Weights of a small multi-label audio tagger.
Model: 10.2M parameters, log mel input, arch wavenet, norm batchnorm, depths [14].
Data: trained on single notes of musical instruments (NSynth), 184686 training examples.
Rows from block 11, named by matrix and row number. Rows with one number belong to one channel. Each number is 128 + 24 x the weight over the matrix's rms, rounded and kept within 0 to 255. All counts start at 0.
# filt: filter width-3 conv, dilation 2 (model.blocks.11.filt.weight, 320x320x3), inputs 0-106, a 3 kernel for each
# gate: gate width-3 conv, dilation 2 (model.blocks.11.gate.weight, 320x320x3), inputs 0-106, a 3 kernel for each
# out: residual pointwise conv (model.blocks.11.out.weight, 320x320x1, transposed), outputs 0-319
filt.277 [147 170 154 170 129 136 167 136  92 129 116 115 168 110  83 146 129 120 118 121 109 114 133 128 110 115 129 160 129 138 168 102  97 140 152 108 130 143  91 103 163 120 139 105 111 137 138 111 144 104 124 168 124 101 117 149 140 163 127 123 162 115 118 119  97 211 155 130 118 118 128  90 123 128 125 154 141 138  87 123 144 154 126 132 102 133 129 152 155 126 147 103 106  98 105 127 142  94 139 127 169 108  98 130 112 156 129 137  83 151 148 126  89 205 121 105 101 128 117 136 115 107 125 120 155  77 137 152 155  95 137  84 107 138 132  99 157 130 150 125 124 137 175 115 163 145 156  99 150 122 147 147 103 135 121 127 113 176 147 124 144 171 143 148 146 124 133 142 123 133 110 155 138 120 132 156  79 144 156 130 145 151 150 137 109  94 109 147 126 165 102 144 121 183 138 153  94 177 137 119 159  94 145 107 142 176 123 105 104 134 125 148 136 139 117 169 126 140 139 139 130 128 128  86 128  96 141 107 126 118 121 133 146 113  97 138 130 145 139 116 124 125 138 165  88 101 169 126 142 108 160  98 131 147 118 116 107 140 136 125 126  89 162 139 154  79 103 143 135 223 141 181 150 130 142 112 162 165 121 125 171 147 113 137 146 111 138 109 151  84 125 138 129 131  88 129 115 143 121 106 133 165 100 165  98 147 143 145 153 150 133 115 140 140 111 133 136 132 135 113 126]
gate.277 [141 131 164 127 145 140  90 118  90 120 129  82 102  88 143 124 150 124 134 146 124 154 164 116 144 131 109  75 137 131 131 135 139 100  82 134 136 150 134  94  89 108 150 108 170 144 132 137 171 188 144 120 127  93 127  90 155 115 124 123 134 135 161  83 106 130 123 114 141 106 148 104 195 139 134  78 128 101 137 135 103 132 150 131 147 145 103 138 132 102 141 169 100 176 134 140 159 123 145 104 137 128 135 105 126 152 132 139 117 134 129 132 182 161 105  95 134 142 173 153 143 181 105 155 139 105 109 102 117 125 112 116 159 170 170 127 117 117 104 133 120 129 103 114 137 104 134 123 112 114 130 114 141 103 131 144 193 145 167 113 140 102 116 101 113 145  91 131 173 128 161 165 125 120 144 131 104 151 118 180 141 150 152 119 134 160 160 145 146  86 127 126 150 163 122  92 112 131 135 126 126 119 146 133 141 129 156 131 140 110  82 148 133  86 113 176 142 128 158 122 100 121 112 116 115 147  97 175 151 120 133  85 120 110 123 117 181  92 147 101 112  98 167 120 122 144 154 136 136 111 147 144 109 136 136 116 135 114 114 144 119  97 116 132 103 138 133 117 125 137 104  58 149 135 137  78 126 138 127 143 102 183  93  93 124  90 112 151 159 149  87 124 178 106 115 111 125 167 138 112 154 116 127 103 140 125 143  84 126 116 151 111 128 111 132 116 134 124 118 162 114]
out.277 [161 116 114  89 144  90 117 107 119  72  76 155 169 134 134 148 135  88 136 104 121 103 151  83 166 126  93 137 154 159 132  97 152 168 128 126 139 169 145 116 118 120 125 152 170 148 107 103 131 133  97 111 123 126 132 114 113  90 117 119 126 127 137 156 132 129 113 107 105 149 126 120 120 125 113 119 120  80 127 120 129 132 151 174 133 103 119  80 179 152  78 128 133 165 144 134 129 128 146 130  94 153 145 121 114 116 137 152 145 103 113 138 134 117 167 119 146 107 121 148 120  79 163 135 152 150 137 121 119 140 162 180 127 124 148 165 183 120 122 124 100 138 129 153 102 133 117 152 101 107 136 139 142 150  75 154  68 113 119 116 155 108 156 147 141 106 164  86 116 106 114 121 102 150 128 128 135 161 166  81 129 121 132 104 129 135 180 115 131 181 125 108 137 159 144 122 121 186 111  89 159 142  91  98 117 124 134 133 153 141 197 150 126 122 110 149 147 182 117 118 118  96 113 123 118 118 177 146 133 128 138 139  87 110 125 118 118 101 162 149 128 131 129 154 162 147 127 156 133 124 122 148 138 146 151 124  97 118 129 101 130 175 143 120  94 106 131 141 129 140 149 123 144 110 161 113 139 135 159 127 144 126 148  51  90 115 113 167  88 136 154 115 144 120 116 111 132 105 164 112 108 140 102 133 132 169  90 124  74 135 152 152 129 115 156 128 124  96 120 163]
filt.278 [107 145 125 127 112 124  82 119 152 133 128 134 129  84 132 124 142 157 169  78  98 115  97 136 138 127 116 138 149 125 142 147 118 113 137 144 138 132 136 110 102 160 119 102 165  63  86 135 102 110  80 134 120 116 147 129  95 110  97 123  75 118 147 139 118 174 175 123 150 143  77 130 110  95 149  99 138 119 108 128 139 144 189 141 133 101 182 128 128 140 161 131 154 151 180 121  97 140 171 149 171 146 143 104 120 131 136 142 141  99 127 119 115 117 129 133 139 139 159 180 145  97  99 108 144 139 147 127 113 106 103 121 130 128  85 150 124 160 118 139 122 144 158 125 142 144 135  94 124 115 124  98 119 109  97  79 130 139 140 174 123 165 135 157 110 114 112 146 119 176 118 128 106 124 145 108 127 114  98 149 101 109 132 123 137 102 146 149 183 104 111 152 107 115 139 142 143 139 114 125 129 153 138  87 143 130 120 140 156 110 100 113  91 156  97 106 177 148 165 132 140  86  91 108 142 159 129 115 116 159 150 148 133 138  96 106  83 124 142 106 134 147 141 140 107 117 124 144 148 118 125 138  87 110 136 105 130 128 135 111 110 119 109 118 143 136 132 115 168 134 119 143 185 133 162 128 137 126 119 108 112 129 102 148 142 143 128 160 153 188 177 138 112 113 132 111 169 141 104 116 168 147 130 131 158 128 117 131 153 110 128 146 126 123 110 138 143 130 117 117 141]
gate.278 [136 118 153 142 133 130 131 121 101 118 109 123 138 146 143 133 100  85 153 156 134 122 152  98 140 125  95 140 129 136 155 130 136 110 152 144  97  92 127 105  84  88 149 139 134 116 113  98 134 157 141 113  83  86 112 156 150 124  85 122  94 107 148 122 105 172 132 140 193 133 121 122 121 150 161 149 120 116 130 134 131 124 127 153 131 125 109 117 164 164 130 159 151 151 127 103 162 118 160 153 148 143  92 114 131 117 130 133 138  88 109 161 128 171  95  88 139  90 100  97 140 139 128 160 147 162 136 155 117 117 138 104 141 145 144 168 166 128 118 123 161 102 131 135 119 173 107 131 146 180 102 123 129 147 124 124 144 124 136 129 123 128  93 158 125 145 126  95 172 143 135 129 125 120 148 123 125 153 142 130 117 115 120 122 141 135 113 137 124 125 133  57 162  94 158 152 140 176 150 150 159  90 156 113 104 101 136 168 122 137 108 126 152 137  94 142 114 168 157 138 175 154  98  84 129 150 159 153 169 154 126 156 135 169 162 134 120 112 117 153 163 134 118  90 115 134 158 151 151 127 115 123 106  77  78 163 155 112 145 133 138 116 119 102 146 160 156 131 142 144 160 101  97 123 145  94  64 109 116 125  75 130 113 114 131 146 142 135 170 122 130 133 169 178 142 181 168 120 100 140 133 147 132 150 136 125 123 155 174 124 148 136 135 124 143 132 182 157 138 106 128]
out.278 [153  91 132 135  90 135  89 106 120 136 145 157 152  93 116 128 111 122 113 126 120 150 135  96 129 110 140  87 114 120 111 143 153 121 131 136 141 133 113 100 115 154 103 111 115 130 116 131 105  79  67 129 108 175  88 109 131 139 172 150 124 150 113 115 131 145 154 125 148 121 137 149 122 156 128 162  85 106 147 108 116 100 135 143 129 150 170 102 137 117 102 119 123 131 132 134 119 111 161 162 108 150 185 112 120 146 122  85 140 146 152 114  76 184 138 148  80 153 192 144 116 126 140 145 120 118 126 122 104 119 118 108 111 180 154 141 133 100 174 145 134 117 147 117 125 150 100 151 154 112 152 106 161 159 133 147 103 119  81 155 112 183 117 147 121 108 113 108 110 110 165 119 172 124 149  95  88  84 125 120 137 162 142  83 116  95 140 137 133 131 151 113 152 100 103 123 149  94  81 158  98 144 146 105  97  93 108 122 158  92  86 148 115 103 115 157 121  80  90 113 129 146 125 136 111 117 134 202 141 134 136 150 121 137 113 169 117 155 121 107 141 192 148 138 128 163 130 117 153  88  78 111 111 114 136 113 179 174 135 163  74 117 171 162 121 146 152  79 135 155 132  95  87 149 176 118 114 149 113 130 160 127 143 143  86  97  85 150 130 101 135 117 132 172 130 150  89 161 167 160 116 136 126 129 126 146  95 105 134 132 121 164 137 116 187 107  95 119 144 129]
filt.279 [139 149  83 115 118 128 131 158 131 131 126 145  76 138 105 134  92 139  73 113 149 138 132 100  93 132 103 136 102 136  97 155 149 105  98 143 107 131 155 135 125 168 108  93 160 170 128 108 127 115 128 117 159 148 116 132  98 142 115  96 108 132  85 126 102 143 132 128 129 127 113  99 120 104 122 148 151  82 147  93 107 140 130  87 111 124 115 122 143 136  65 131 118 138 152 107 144 131 152 140 113 106  77 119 128 131 123 109  85 145 100 107  88 128 154 140 114 161 134 107  86 153 120 131 164 140 123 152 119 129 118 134 121 121 102 145 152 112 140 152 127 139 109 116  84 120 136 152 140 118 115 141 133 123 175  97 122 150 156  74 126 105 139 121 109 156 148 115 113 138 114 187 136 129 116 116 148 166 109 144 164 149 137 121 146 106 136 134 118 120  86 163 125 144 126 113 168 155 162 148 155 106 152 113 145 114  92 111 166 114  90  82 107 130 119 109 121 130 144 109 159 123 132  96 148 100 111 130 124 106 112 140 173 127 145 107 121 126 108 106 119 140 123 131 148 157 137 135 126 155 153 120 155 153 127  98 109 118 128 135 163 108 122 140 132 146 100 152  99 135 160 131 118 127 128 142 117 148 152 132 133 124 146 135  95 137 152 111 120 137 111 167 147 115 125 147 139 168  96 180  99 145 129 118 140 120 155 123 120 127 131 117 164 131 105 111 129 103 151 115 168]
gate.279 [143  97 124 146 130 121 128 160 154  79 116  88 141 107 120 151 120 128 129 129 159 171 147 116 135 135 143 139 153 169 120 102  91 156 155 133  98 119 104 129 153 170 143 161 146 159 181 131  99 109 144 108 112 136 111 168 129 143  93 140 153 114 111 137 127 126 121 100 113 146  87 141 110 140 159 107  88 121 136 136 113 102 131 113 106 127 132 131 136 101 141 134 179 109 139 130 117 113 147 151 169 113 128 143 115 153 135 122 152 143 118 129 125 108 120  84 124  91 133 125 205 159 102 113 105 120  92 113  97 135 130 142 128 102  95 157 133 129 109 128 116 133 156 164 118 135 135 111 159 153 134 100 148  88 143 107 107 128 139 119 184  84 158 144 181 120  85 110 114 116  76 140  95 117 150 130 156 147 105 145 118 106 105 120 100 118 112 128 110 141 134 125 129 122 116 159 161 147  94  80 122  87  81 124 132 106 151  94  96 136 155 109 141 124 136 114 146 156 175 132 138 121 133 141 133 130 142 136  94 139 161 119 141 156 154  75 115 158 148 139 119 144 128 123 129 169  70 122 113 132 110 141 115  79 144 140 126 139 140 100 126 146 126 142 124 123 131 162 110 147 123 137 130 114  99 131 107  96 154 109  87 119 156 143 148 124 109 110 121 111  73 151  99  96  99 138  89 139 104 138 115 136 165 107 118 127 158 174 137 165 175 131 135 134 114 132 119 102 165  82 147]
out.279 [103 130 126 168 130  84  91  95 143  76 144  77 122 122 104 112 131  77 138 154 136 117 150 109 127 144 109 116 134  84  48 121  88  71 123 105 170  93 143 142 155 150 172  78 125 110 118 122 117  94  92 132  51 133 103 143 161 103 135 126 100 135 125 100  41  91 137 126 125 134  98 136 126 121 140 168 125 136 144 114 111 121 132  94 121 158 116 129 162 128 135 166 134 141 121 130 118 165  89 135 141 104 128 134 134 129 167 151 176 153 127 117  83 144 127 158 152 125 150 144 150 120 119 143 116 132 144  97 146 133 141 101 121 138 141 108 168  90 127 142 141 120 113 128 136 143 117  84 140 162 106 131 127 146  97 113 130 116 124 126  97 137 131 138 161 159 132  89 142 139 119  99  88 145  90 148 115 128 131 125 101 127 130 113 139 108 136 128 108 120  75 116 131 115 118 127 109 103 130 112  78 145 132 100 135 121 129 118 171 128 149 142 133 167 107 133 126 109 113 101 141 126 169  98 127 134 127 118 141 140 101 112 139 127 180 172 106 135 153 136 102 126 124  81 144 122 159 102 146 161 139 120 159 141 139 121 140 119 146  95 129 118 108 124 176 118 101  92 146  77 118 148 140 125 112 115 154 171 150 108 136  85  90 103 131  95 144 101 149 148 162 134 126 113 117 138 162 160 136 148 136 160  94 134 107 182 123 141 143 133 129 145  88  92 119 105 152 114 141 159]
filt.280 [102 101 124 144 130 137 126 152 148 152 105 131 156 158 162 141 151 139 139 114 175 178 110 109 172 140 144 113 106 130 102 136 132 107 179 113 135 142 127  66 101 128 123 101 140 128 151 160 156 130 177 109 165  96 114 149 143 110 138 113 110 123  93  85 106 132 111  96 145 130 117 116 148 131 144 137 155 118 162 120 134 148 101 130 168 136 145 120 115  89 117 114 113 113 128 121 115 135 179  52 144 141 141 142 141 130 140 140 158 142 147 146 163 163 180 137 141 133  57  88  77 121 130 126  97  70  90  79 158 115 125 151 109 116 128 153 125 140  98 155 133 136 112 133 166 107 105  88 151 143  95 135 144 154 157 139 135 121  95 133 116 113 102 152 101 145 134 133 106 123  99 134 123 114 142 116 133 137 129 118 167 124 125 140 121 121 121 130 178 105  93  69 159 149 132 139 138 129 111 112 115 134 132 146 132 150  87 117  94 164  98 143 152 124 100 128 159 152 145 130 135  85 126 127 132  99 100 118  84  85  66 120 104 126  91 152 127 117 114 131 145 127 131 183 165 129 162 139 162  87 127 133  90 155 127 128 124 106  92 118  92  99 104 134  87 128 164 105 184 143 105 134 155  98 146 113  97 127 123 125  83 136 146 129 176 152 145 139 129 113  96 123 133 125 121 138 131  85 150 131 166 164 163 130 123  78  95 132 126 157 150 146 182 124  81  94 112  77  90 166 144]
gate.280 [185 148 104 125 122  86 144 143 149 115 119 111 165 119 150 152 114 102 174 142 157 107 117  99 139 120 141 102  91 116 102 101 110 109 175 135 174 139 139 135  99 163 124 108 138  96 100 101 107 118 141 100 103 131 112 103 113 138  92 102 140 148 111 107 103  92 127 113 157  75 138 137 127 109  95 121 120 148 154 158 143  60 100 126 156 136 136 138 116  90 106 130 160 122 121 123 128 137 155 167 166 120 114  67 142 106 114 144 115 112  97 152 136 120 162 141  95 125 141 134 168 153 161  90 141 131 122 150 135 112 102 103 108 133 119 124  92 147 146 165 142 160 103 129 114 111 163 136 173 147 137 154 108 158 178 148 120 124 171 150 130 114 103 130 142  90  78 100  52 125 131 167 149 128 138  75 102  95  92  59 131 118 100 137 133 143  96  91 123 161 136 133 158 128 138 147 101 134  77 114 127  71  93 113 169 163 180 121 163 150 124 140 155 133 148 162  91 107 104 134 134 131 100 121 127 170 155 143 129 124  58 105 107 109  98 157  95 102  89  98  96 119 124 149 133 149 148 137 136  73 157 118 126 131  94 112 116 127 141 166 144 156  97 132 100 133 144  99 128 160 132 139 150  82 121 114 112 124 135 137 117 133 137 116 145 168 100 101 109 145 176 129 159 132 133 146 118 130 102 124 160 119 101 131 161 114 100 107 162 121 144 129 146 132 110 103 118  92 160 164 153]
out.280 [138 133  73  92 117 118 160 125  89 169 141 107 142 126 126 137  90 121  98 128 155 167 115 143 122 128 123 187 165  98 113 123 118 146 123 137 167 112 103 118 131 146 137 142  67 116  81 112 143 117 130 132 134  90 142 116  95 148 151 131 123 113 140 122 136  97 153 103 118 100  83  90 128 100 131 122 160 130 108 149 149 139 139 113 111 146 114 142 112 129 135 101 191 131 131 133 153 143 140 134  91 150 138 133 121 136 128 110 119 117 131 141 115 119 120 136 127 152  94 137 156 158 121 153 182 100  79  89 182 135 101 105 109 143 117 157 144 156 126 160 138 144  93 111 150 131  93 112 135  96 105  87 118 200 161 143 123 131  94 132 131 140 134 186 103 141 112  91 159 111  97 138 135 137 141 115 106 165 122 131 149 115 131 113 145 198 139 125 105  93 160  99 174 145 148 102 138 104 116 156 102 100 154  57 150 167 144 128 112 153 115 133 167 140 133 135 155 135 115  94 138 131 107 150 134  97 128 100 121 136 131 155 118 128 122 131 157 144 106 119 140 143 129 154 127 151 123 174 119 150 163 173 163 136 130 135 178 127 108 130 149 130 170 116  88 138 126 128 113 124 169 146 112 129 134 115 123 153 131 123 111 111 114 142 161 162 186 104 141 154 132 120 131 139  99 125 124 119  98 150 126 156 104  94 113 123 134 104 121 129 147 118 141 176 165 145 159 141  90 133]
filt.281 [142 165 159  83 125  92 111 135 149 103 150 174  76 127 132 104 135 112 105 123 120 131 148 140 137 138 138 182 128 171 125 132 170 140 179 152 126 132  90 151  96 137  83 124 152 109 161  91 125 111 142 114 115 133 167 153 108 155 104 130 132 135 108 119 103 157 151 118 130 157 122 113 144 101 106 140 127 176  99 178 100 157  99 128 139 115 132 131 132 112 160 146 145 114 120 189 109 108  80 122 119 111 149 147 115 102 134 134 134  97 115 111 129 152 171 110 133 144 130 139  69  90 130 142 118 149 106 154 116 127 126 114 144 150  94 149 169 187 116  74 118 148 140 149  99 148 128 160  64  98 138 138 181 147 156 144 125 138 102  72 126 149  86 153 117  86 124 120 138 141 128 136 148  89  99 139 133 131 112 113 103 138 132 136 161 166  66 115 106 140 102 142 142 123  97 137 114 123 171 137 130 111 132 136 108 124  94 130 118 140 128 140 135 119 133 116 149 163 108 126 130 122 132 164 153 188  96  74 169 114 120 145 133 140 136  90  96 120  51 148 107 100 120 141  48 106 119  94  94 139 144 128 121 158  97 116 133 130 108 118 132 201 121 150 157 106 154 119 121 118 124 142 134 136  77  82 122 162 158 133 129 111 109 135 132  76 128 131 115 145 112 109 127 111 111 132 143 104 155 120 115 171 139  84 132 140 110  72  83 140 125 110 168 129 143 194 107 127 154  90 114]
gate.281 [163 165 131 119 152 116 125 102 135 153 118  95 118 181 127 151 162 130 100 133 148 146 115 108 180 150  98 175 161 106 116 121 128 104 118 178 166 180  96 113 102 167 163 144 138 149 180 130 104 116  88 112 164 144 108 106 148 145 108 130 142 147 113 125 137 149 141 104 110 130 119 111 115 170 169 128 146 152 148 140 152  86 130 147 138 158 121 145 159 116 101 118 176 144 109 115 122  96 109 155 134 137 173 113 131 108 112 116 141 113 128 122 110 105 123 140 197 111 120 117 131 116 144 122 122 128 119 148 106  91 154 142 125 154 138 142 125 155 105 105 142 156 111 142  97 164 102 123 139 165  90 163 104 105 186 146 179 113 125 125  97 118  99 109 141 150 130 105 146 138 143 100 130 102 115  84 144 177 127 118  90 111 135 123 104 107 142 179 120 135 136 173 131 109 119 113 104 106 112 148 161 117  97 116  91 139  93 148 142 102 147 196 124 166 108 134  91  87 132 152 154 128 120 111 115 147 107 121 115 134 117 125 120 130  97 126 142 110 144 132 169 113 127 136 159 115  83 103 127 124 140 121 121 143 158 165 164 107 122 129 121 139 105 161 100  92 146 183 135 160 106 167 178 115 109  97  91 139 145 139 133 107 114 167 140 130 145 138  79 130  85  69 135  65 139  82 109 156  79 139 111 113 120 140 131  87 158 153 169 131 132 150 136 137 116 145 153 100 157 138 114]
out.281 [114 151 132 135 110 121 135 117  90 150 112  98 152 137 111 138 182 133 125 151 119 117 142 134 156 151  80 127 135 140 103 144  94 190 137 106 133 117 133  97 117 127 108 192 129 105 170 140 126  88 151  85 181 140 135 111 140 145  94 121 120 113 134 140  89 108 139 128 139 115 138 137 139 144  92  94 103  50 132 133 161 118 128  97  96  94 150  87  73 127  91 171 121 137 178 125  88 112 156 117 118 123 125 104 140 177 136 148 178 127 141 101 135 111  78 162 165 107 130 129 147 136 149 106 165 144 125 106 138 152 126 151 154 130 124 121 104  93 103 177 134 122 112 159 138 124 178 140 113 141  64 157 113 139 180 145 113 137 102 157 166 147 141 118 172 154 166 133 120 139 132  91 138 129 147 135 176 132 132 143 121 180 159 123 134 145  99 112 166 130 115 141 107  86 130 132 150 144 114 111 127 121 116  99 158 178 107 172 154 168 135 130 139 143 134 150 121 102 175 139 111  87 105 175 162  95 112 111 158 115  90 129 170 103 118 143 131 114 135 157 119 136 104 153 144 144  98 174 134  76  83 154 168 152 165 169  81 133 117 148 100 137 154 171 160 130  97 150 102 133 119 130 134 148 121 124 145 132 182 124 114 127 131 129 111 114 101 142 139 171 105 169 144 137  90 125 134 167 150 149 148 161 129 128 143 108 108 121 145 166 139 129 193 109 109 103 137 136 176 108]
filt.282 [144 143 145 103 116 142  83 155  95 128 157 100 144 133 103 100 130 119 159 111 155 160 127 113 135 104  93 137 153 135 134  80 168 161 119 183 123 150 136 122 176  92 117 163 153 121 100 120 153 147 108 113 105 119  95 128 171 111 129 133 119 131 151 158 102 156 149 106 121 204 121 127 143  92 148 147 122 155 107 157  94 113 112 111 151 103 142 144 139 132  78 126 175 162 127 118  61 143  79 155 159  98 127 147 107  99 106 126 138 120 133 127 126 129 108 140 170  97 102 136 145 112 194 137 125 110 128 145 110 137 105 140  53  62 115 138 122 145 194 167 144  81 139 107  66 141 119 130 116 166 124  86 133 163 115 161 110 105 125 148  89 113 155 203 113 104 133 117 134 158 117 165 136 126 171 170 150  98 119 135 127 138 100  85  87 113 154 119 129 136 130 169  81 135 131 136 139 132 147 149 165 113 117 126  79 117 133 143 163 112 144 116 168 132 108 108 117 132 159 116 106 157  99 105 136  82 106 152 105  93 113 133 133 132 135 162 133 190 122  97 133 122  89 124 143 144 124 134 127 148 150 134 124 154 127 108 128  85 150  91 113 152 118 140 115 122 153 147 117 169 116 152 109 130  78 106  88 101 143 159 144  98 111 177 149 145 132 134  78 145 151 145 143 141 137 126 162  97 123 135 151 143 185 113  71  97 104 128 129  97 104 129 136 182 102  96  89 134 107 127 115]
gate.282 [173 167 144 117 133  96 150 119 103 143 100 143 151 173 146 105  89 115 177 139 149 129 140 150 168 145 137 168 153 147 120 132 154 146 133 166 121 164 145 186  94 172 167 117 141 118 164 153 146 148 135 135 148 107 110 129 114 143 110 122 169 179 132 168  90  99 129 193 114 105  96  89 100 123 117 163 124 147 160  68 113 155 125  98 197 131 136 109 126 122 133 113  78 159 132 157 125 159 116 135 107 139 151 116 140 132 145 103 149 133 171 127 126 130 137 168 106 139 126 139 152 172 130 145 152 136 155 103  93 142 130 136 102 164 130 121 114 124 107 145 111  92 131 121 148 149 149 136 123 112 133 128  82 136 135 120 158 125 109  95 118 146 134  80 108 140 149 149 126 104  99  66 131 125 118 138 150 101 141  95 135 142 135 129 151 156 124  95 105 140 105 161 134  97 111 167 142  99 116 154 110  78  98 115 101 144 117 133 116 106 137 154 127 133  66 133 137 103 140 166 146 116 117 128 102 118 115 171 117 142 129 115 149 126 126 134 139 116  99 128 153 119 150 156 125 145 148 157 136  71 115 102 114 153 149 129 118 121 117 122 137 177 133  83 140 177 169 139 153 149 129 107 130  89 107 117 145 142 124 112 131 121 170  96 108 137 123  97 134 151 122 118 147 112 111  92 106 103 104 142  92 128 143  99 146 107 138 126 101 130 120 139 177 181 149 106 145 108  94 112 144]
out.282 [116 109 112 117 136 101 117 102 150 122 127 102 142 108 114 127  85 141 125 122 128 137  53 113 147 192  74 152 128 142 114 134 117  90 124 126  68  99 140 112 142 124 114 134 113 142  98 167 134 146 152 154 136 120  86 129 118 144 121 143 119 171 164 128 119 127 145 163 124 113 148 166 136 134 143 113 145 141  97 135 138 102  88 121  96 120 126 138 143 124 103  83 161 146 116  89 142  80 137 143 111 121 136 129 125 133 100 119 112 180 129 104 120 145 155 112 119 105 114  92  85 157 154 145 150 136 148 108 111 118 167 105 124 114 144 112 152 128 106 134 126  83 138 103 151  99 112 127 111 119 168 150  98 150  99 171 114 121 137 122 175 124 116  92 103 135 121 109 155 135  89 148 128  79 116  52 115  99 141 110 153 154 136  99 128 179  88 109 161  68 113 118  85  94  96 150 136 144  96 198  76 127 136 104 136 154 131 118 130 139 110 138 117 143  86 126 112 166 168 117 162 154 109 114 108 149 143 131 223 108 161 120 140 108 127 161 120 169 123 144  83 143 120  94 114 147 134 123  88 113 116 123 150 113 169 128  89 151  99 106 155 102  83 110 148 134 100 169 122 152 129 115 135 156 137 118  94 109 107  86 118 127 114 120 124 109 113 103 144 164 111  97  98 117 129 104 117 130 105 110 170 176 119 138 131 155 150  87 108 125 137 147 158 117  99 134 108 104 165 129]
filt.283 [146 131 111 152 140 164 105 105 129 143 130 106 127 119 129 143 116 127 137 114 128 134 114 117 108 131 136 132 151 142 188 158 137  67 103 115 158 122 137 107  94 132 115 139 137  77 120 104 161 149 128 135 128 107 141 139 161 140 159 130 174 111 148 135 145 128  94 134 142 120 108 117 143 157 120 128 134 144 132 139 167 142 164 121 152 171 150 198 206 211 148 136 134 162 157 143 116  91 114 160 134 128 143 117 116 118 123 109 137 114 109 161 124 126 118  85  98 137 103 141 139 142 169 130 135 116 147  99 119 107 156 136 142 138 110 105 139 145 144 130 166 132 133 139 101 142 126 118  62 125 119 102 132 160 152  91 166 132 135 167 163  98  99 118 133  88  72 119 138 125  96 144 137 164 133 125  97 103 105  72 113 146 160 118 125 116 126 115 101 133 167 135 112 154 121 112 142 126 113 119 115 163 138 149 119  91 127 152 146 168 123  84 125 149 126 110 127 109 112 120 137 185  99 138 106 130  94 115 112 128 151 112 131 124 143  61 124 154 161 127 110 115 132 114 116 162 151 131 115 114 132 114 164 113 150 120 156 146 107 152 121 118 175 139 137 145 140  86 136 125 116 153 140 114 143 136 121 123 120 144  90 143  99 108 128 134 152 167  94 127 124 133 146 154 145 130 123 138 116 110 150 128 157 149 161 152  93 138 159 131 153 121 141 147 146 127 109  92 114 114  91]
gate.283 [101  97 120 132 109 109 149 113 133 152 160 150 110 133 114 138 120 120 129 128 109 157 174 142 129 152 117 114 127 121 105 142  96 152 149 163 116 123 129  84  99 100 139  95 115 111  93 115 127  98  78 152 126  88 104 128 142  97 119 112 102 141 144  86 125 128  91 133 130 119 151 124 145 103 110 133 167 118 104 125 126  59 104 114 110 155 150 137 146 132 109 113  77  78 110  96  71 109 102 101  98 118 134 139 144 105 117 138 121 154 133 112 137 160 119 130 132 162 144 158 109 131 130 133 121 106 144 137 170 162 166 139 130 130 134 144 158 139 116 132 143 128 139  97 109 137 122  92  97 111  90 165 140 147 193 170 139 141 146 127 144 153  86 121 137 104 143 152 109  71 120 139  94  86  95  93 100 159 146 136 144 121 132 117 104 133 134 134 153 124 109 106 140 141 124  98 140 127 112 142 146 146 138 149 120 146 182 104 119 110 176 182 176 141 123 121 117  91 101  86 106 135 168 155 143 131 106 141 164 158 129 144 142 132 102 121 157 169 166 106 117 153 154 138 133 139 104 104 107 160 168 125 144 124 115 105 136 124 139 123  90 117 154 129  98 118 104 118  81  98  75  88 134 153 165 110 156 129 104 117 117 143 113 126 152 113 138 125 120 146 132 103 107 105 101 112 153 116 117 104 120 120 105 117 161 161  60 115 129 147  96 136 133 134 128 148 123 140 135 134 162]
out.283 [ 81 138 103 150 155 165 128 141 136 140 168 161 115 116 104  79 102 140 166 117 151  98 110 111  77 131 166 153 134 181 118 158 125 100  93  93 101 129  49 145 152 121 130 109  96  74 128 151 100 136  74  67 132  92  97 152 148 150 132 118 133 121 133 137 107 139 129 123 131 158 133 131 143  73  71 165  80 134 136 183 156 121  89 109 172 151 126  97 145 134 156 147  79 196 131 135 113  97 133 129 125 178 159 147 122 135 148 136 144 119 103 102 130 127  93 123 162 133 144 132 133 109 140  82 124 139 127 133 136 127 132 116 115 102 136 138 165 105 148  90 170 113 146 126 153 160 122 123 157 163 121  93 112 126 128  94 144 140 169  87 118  99 134  94 168 117 117 126 130 157 133 159 117 123  84 138 157  93 148 135 164 126 149 144 151 120  82  79 105 179 106 110 142 134 121 106 132 147 163  90 135  81 118 121 133 118 102 127 145 107 186 140  92 184 144 136 116 162  92 132 172 137 113 114 168 125 157 115 121 142 129 134 104 147 161 141 159 130 142  53 123 110 129 129 150 134 131 132 116 130 134 148 152  89 183 144 169 122 144 153 130 132 121  91 116 132 130 129 118 103 144 155 168 137 117 162  81 133 111 133 132 159 146 140 139 145 102 164 110 109 128 107 112 139 153  95 151 118 144 160 146 103 150 126 164 142 155 125  52 122 127 116 123 154 109 200 121  78 139 139]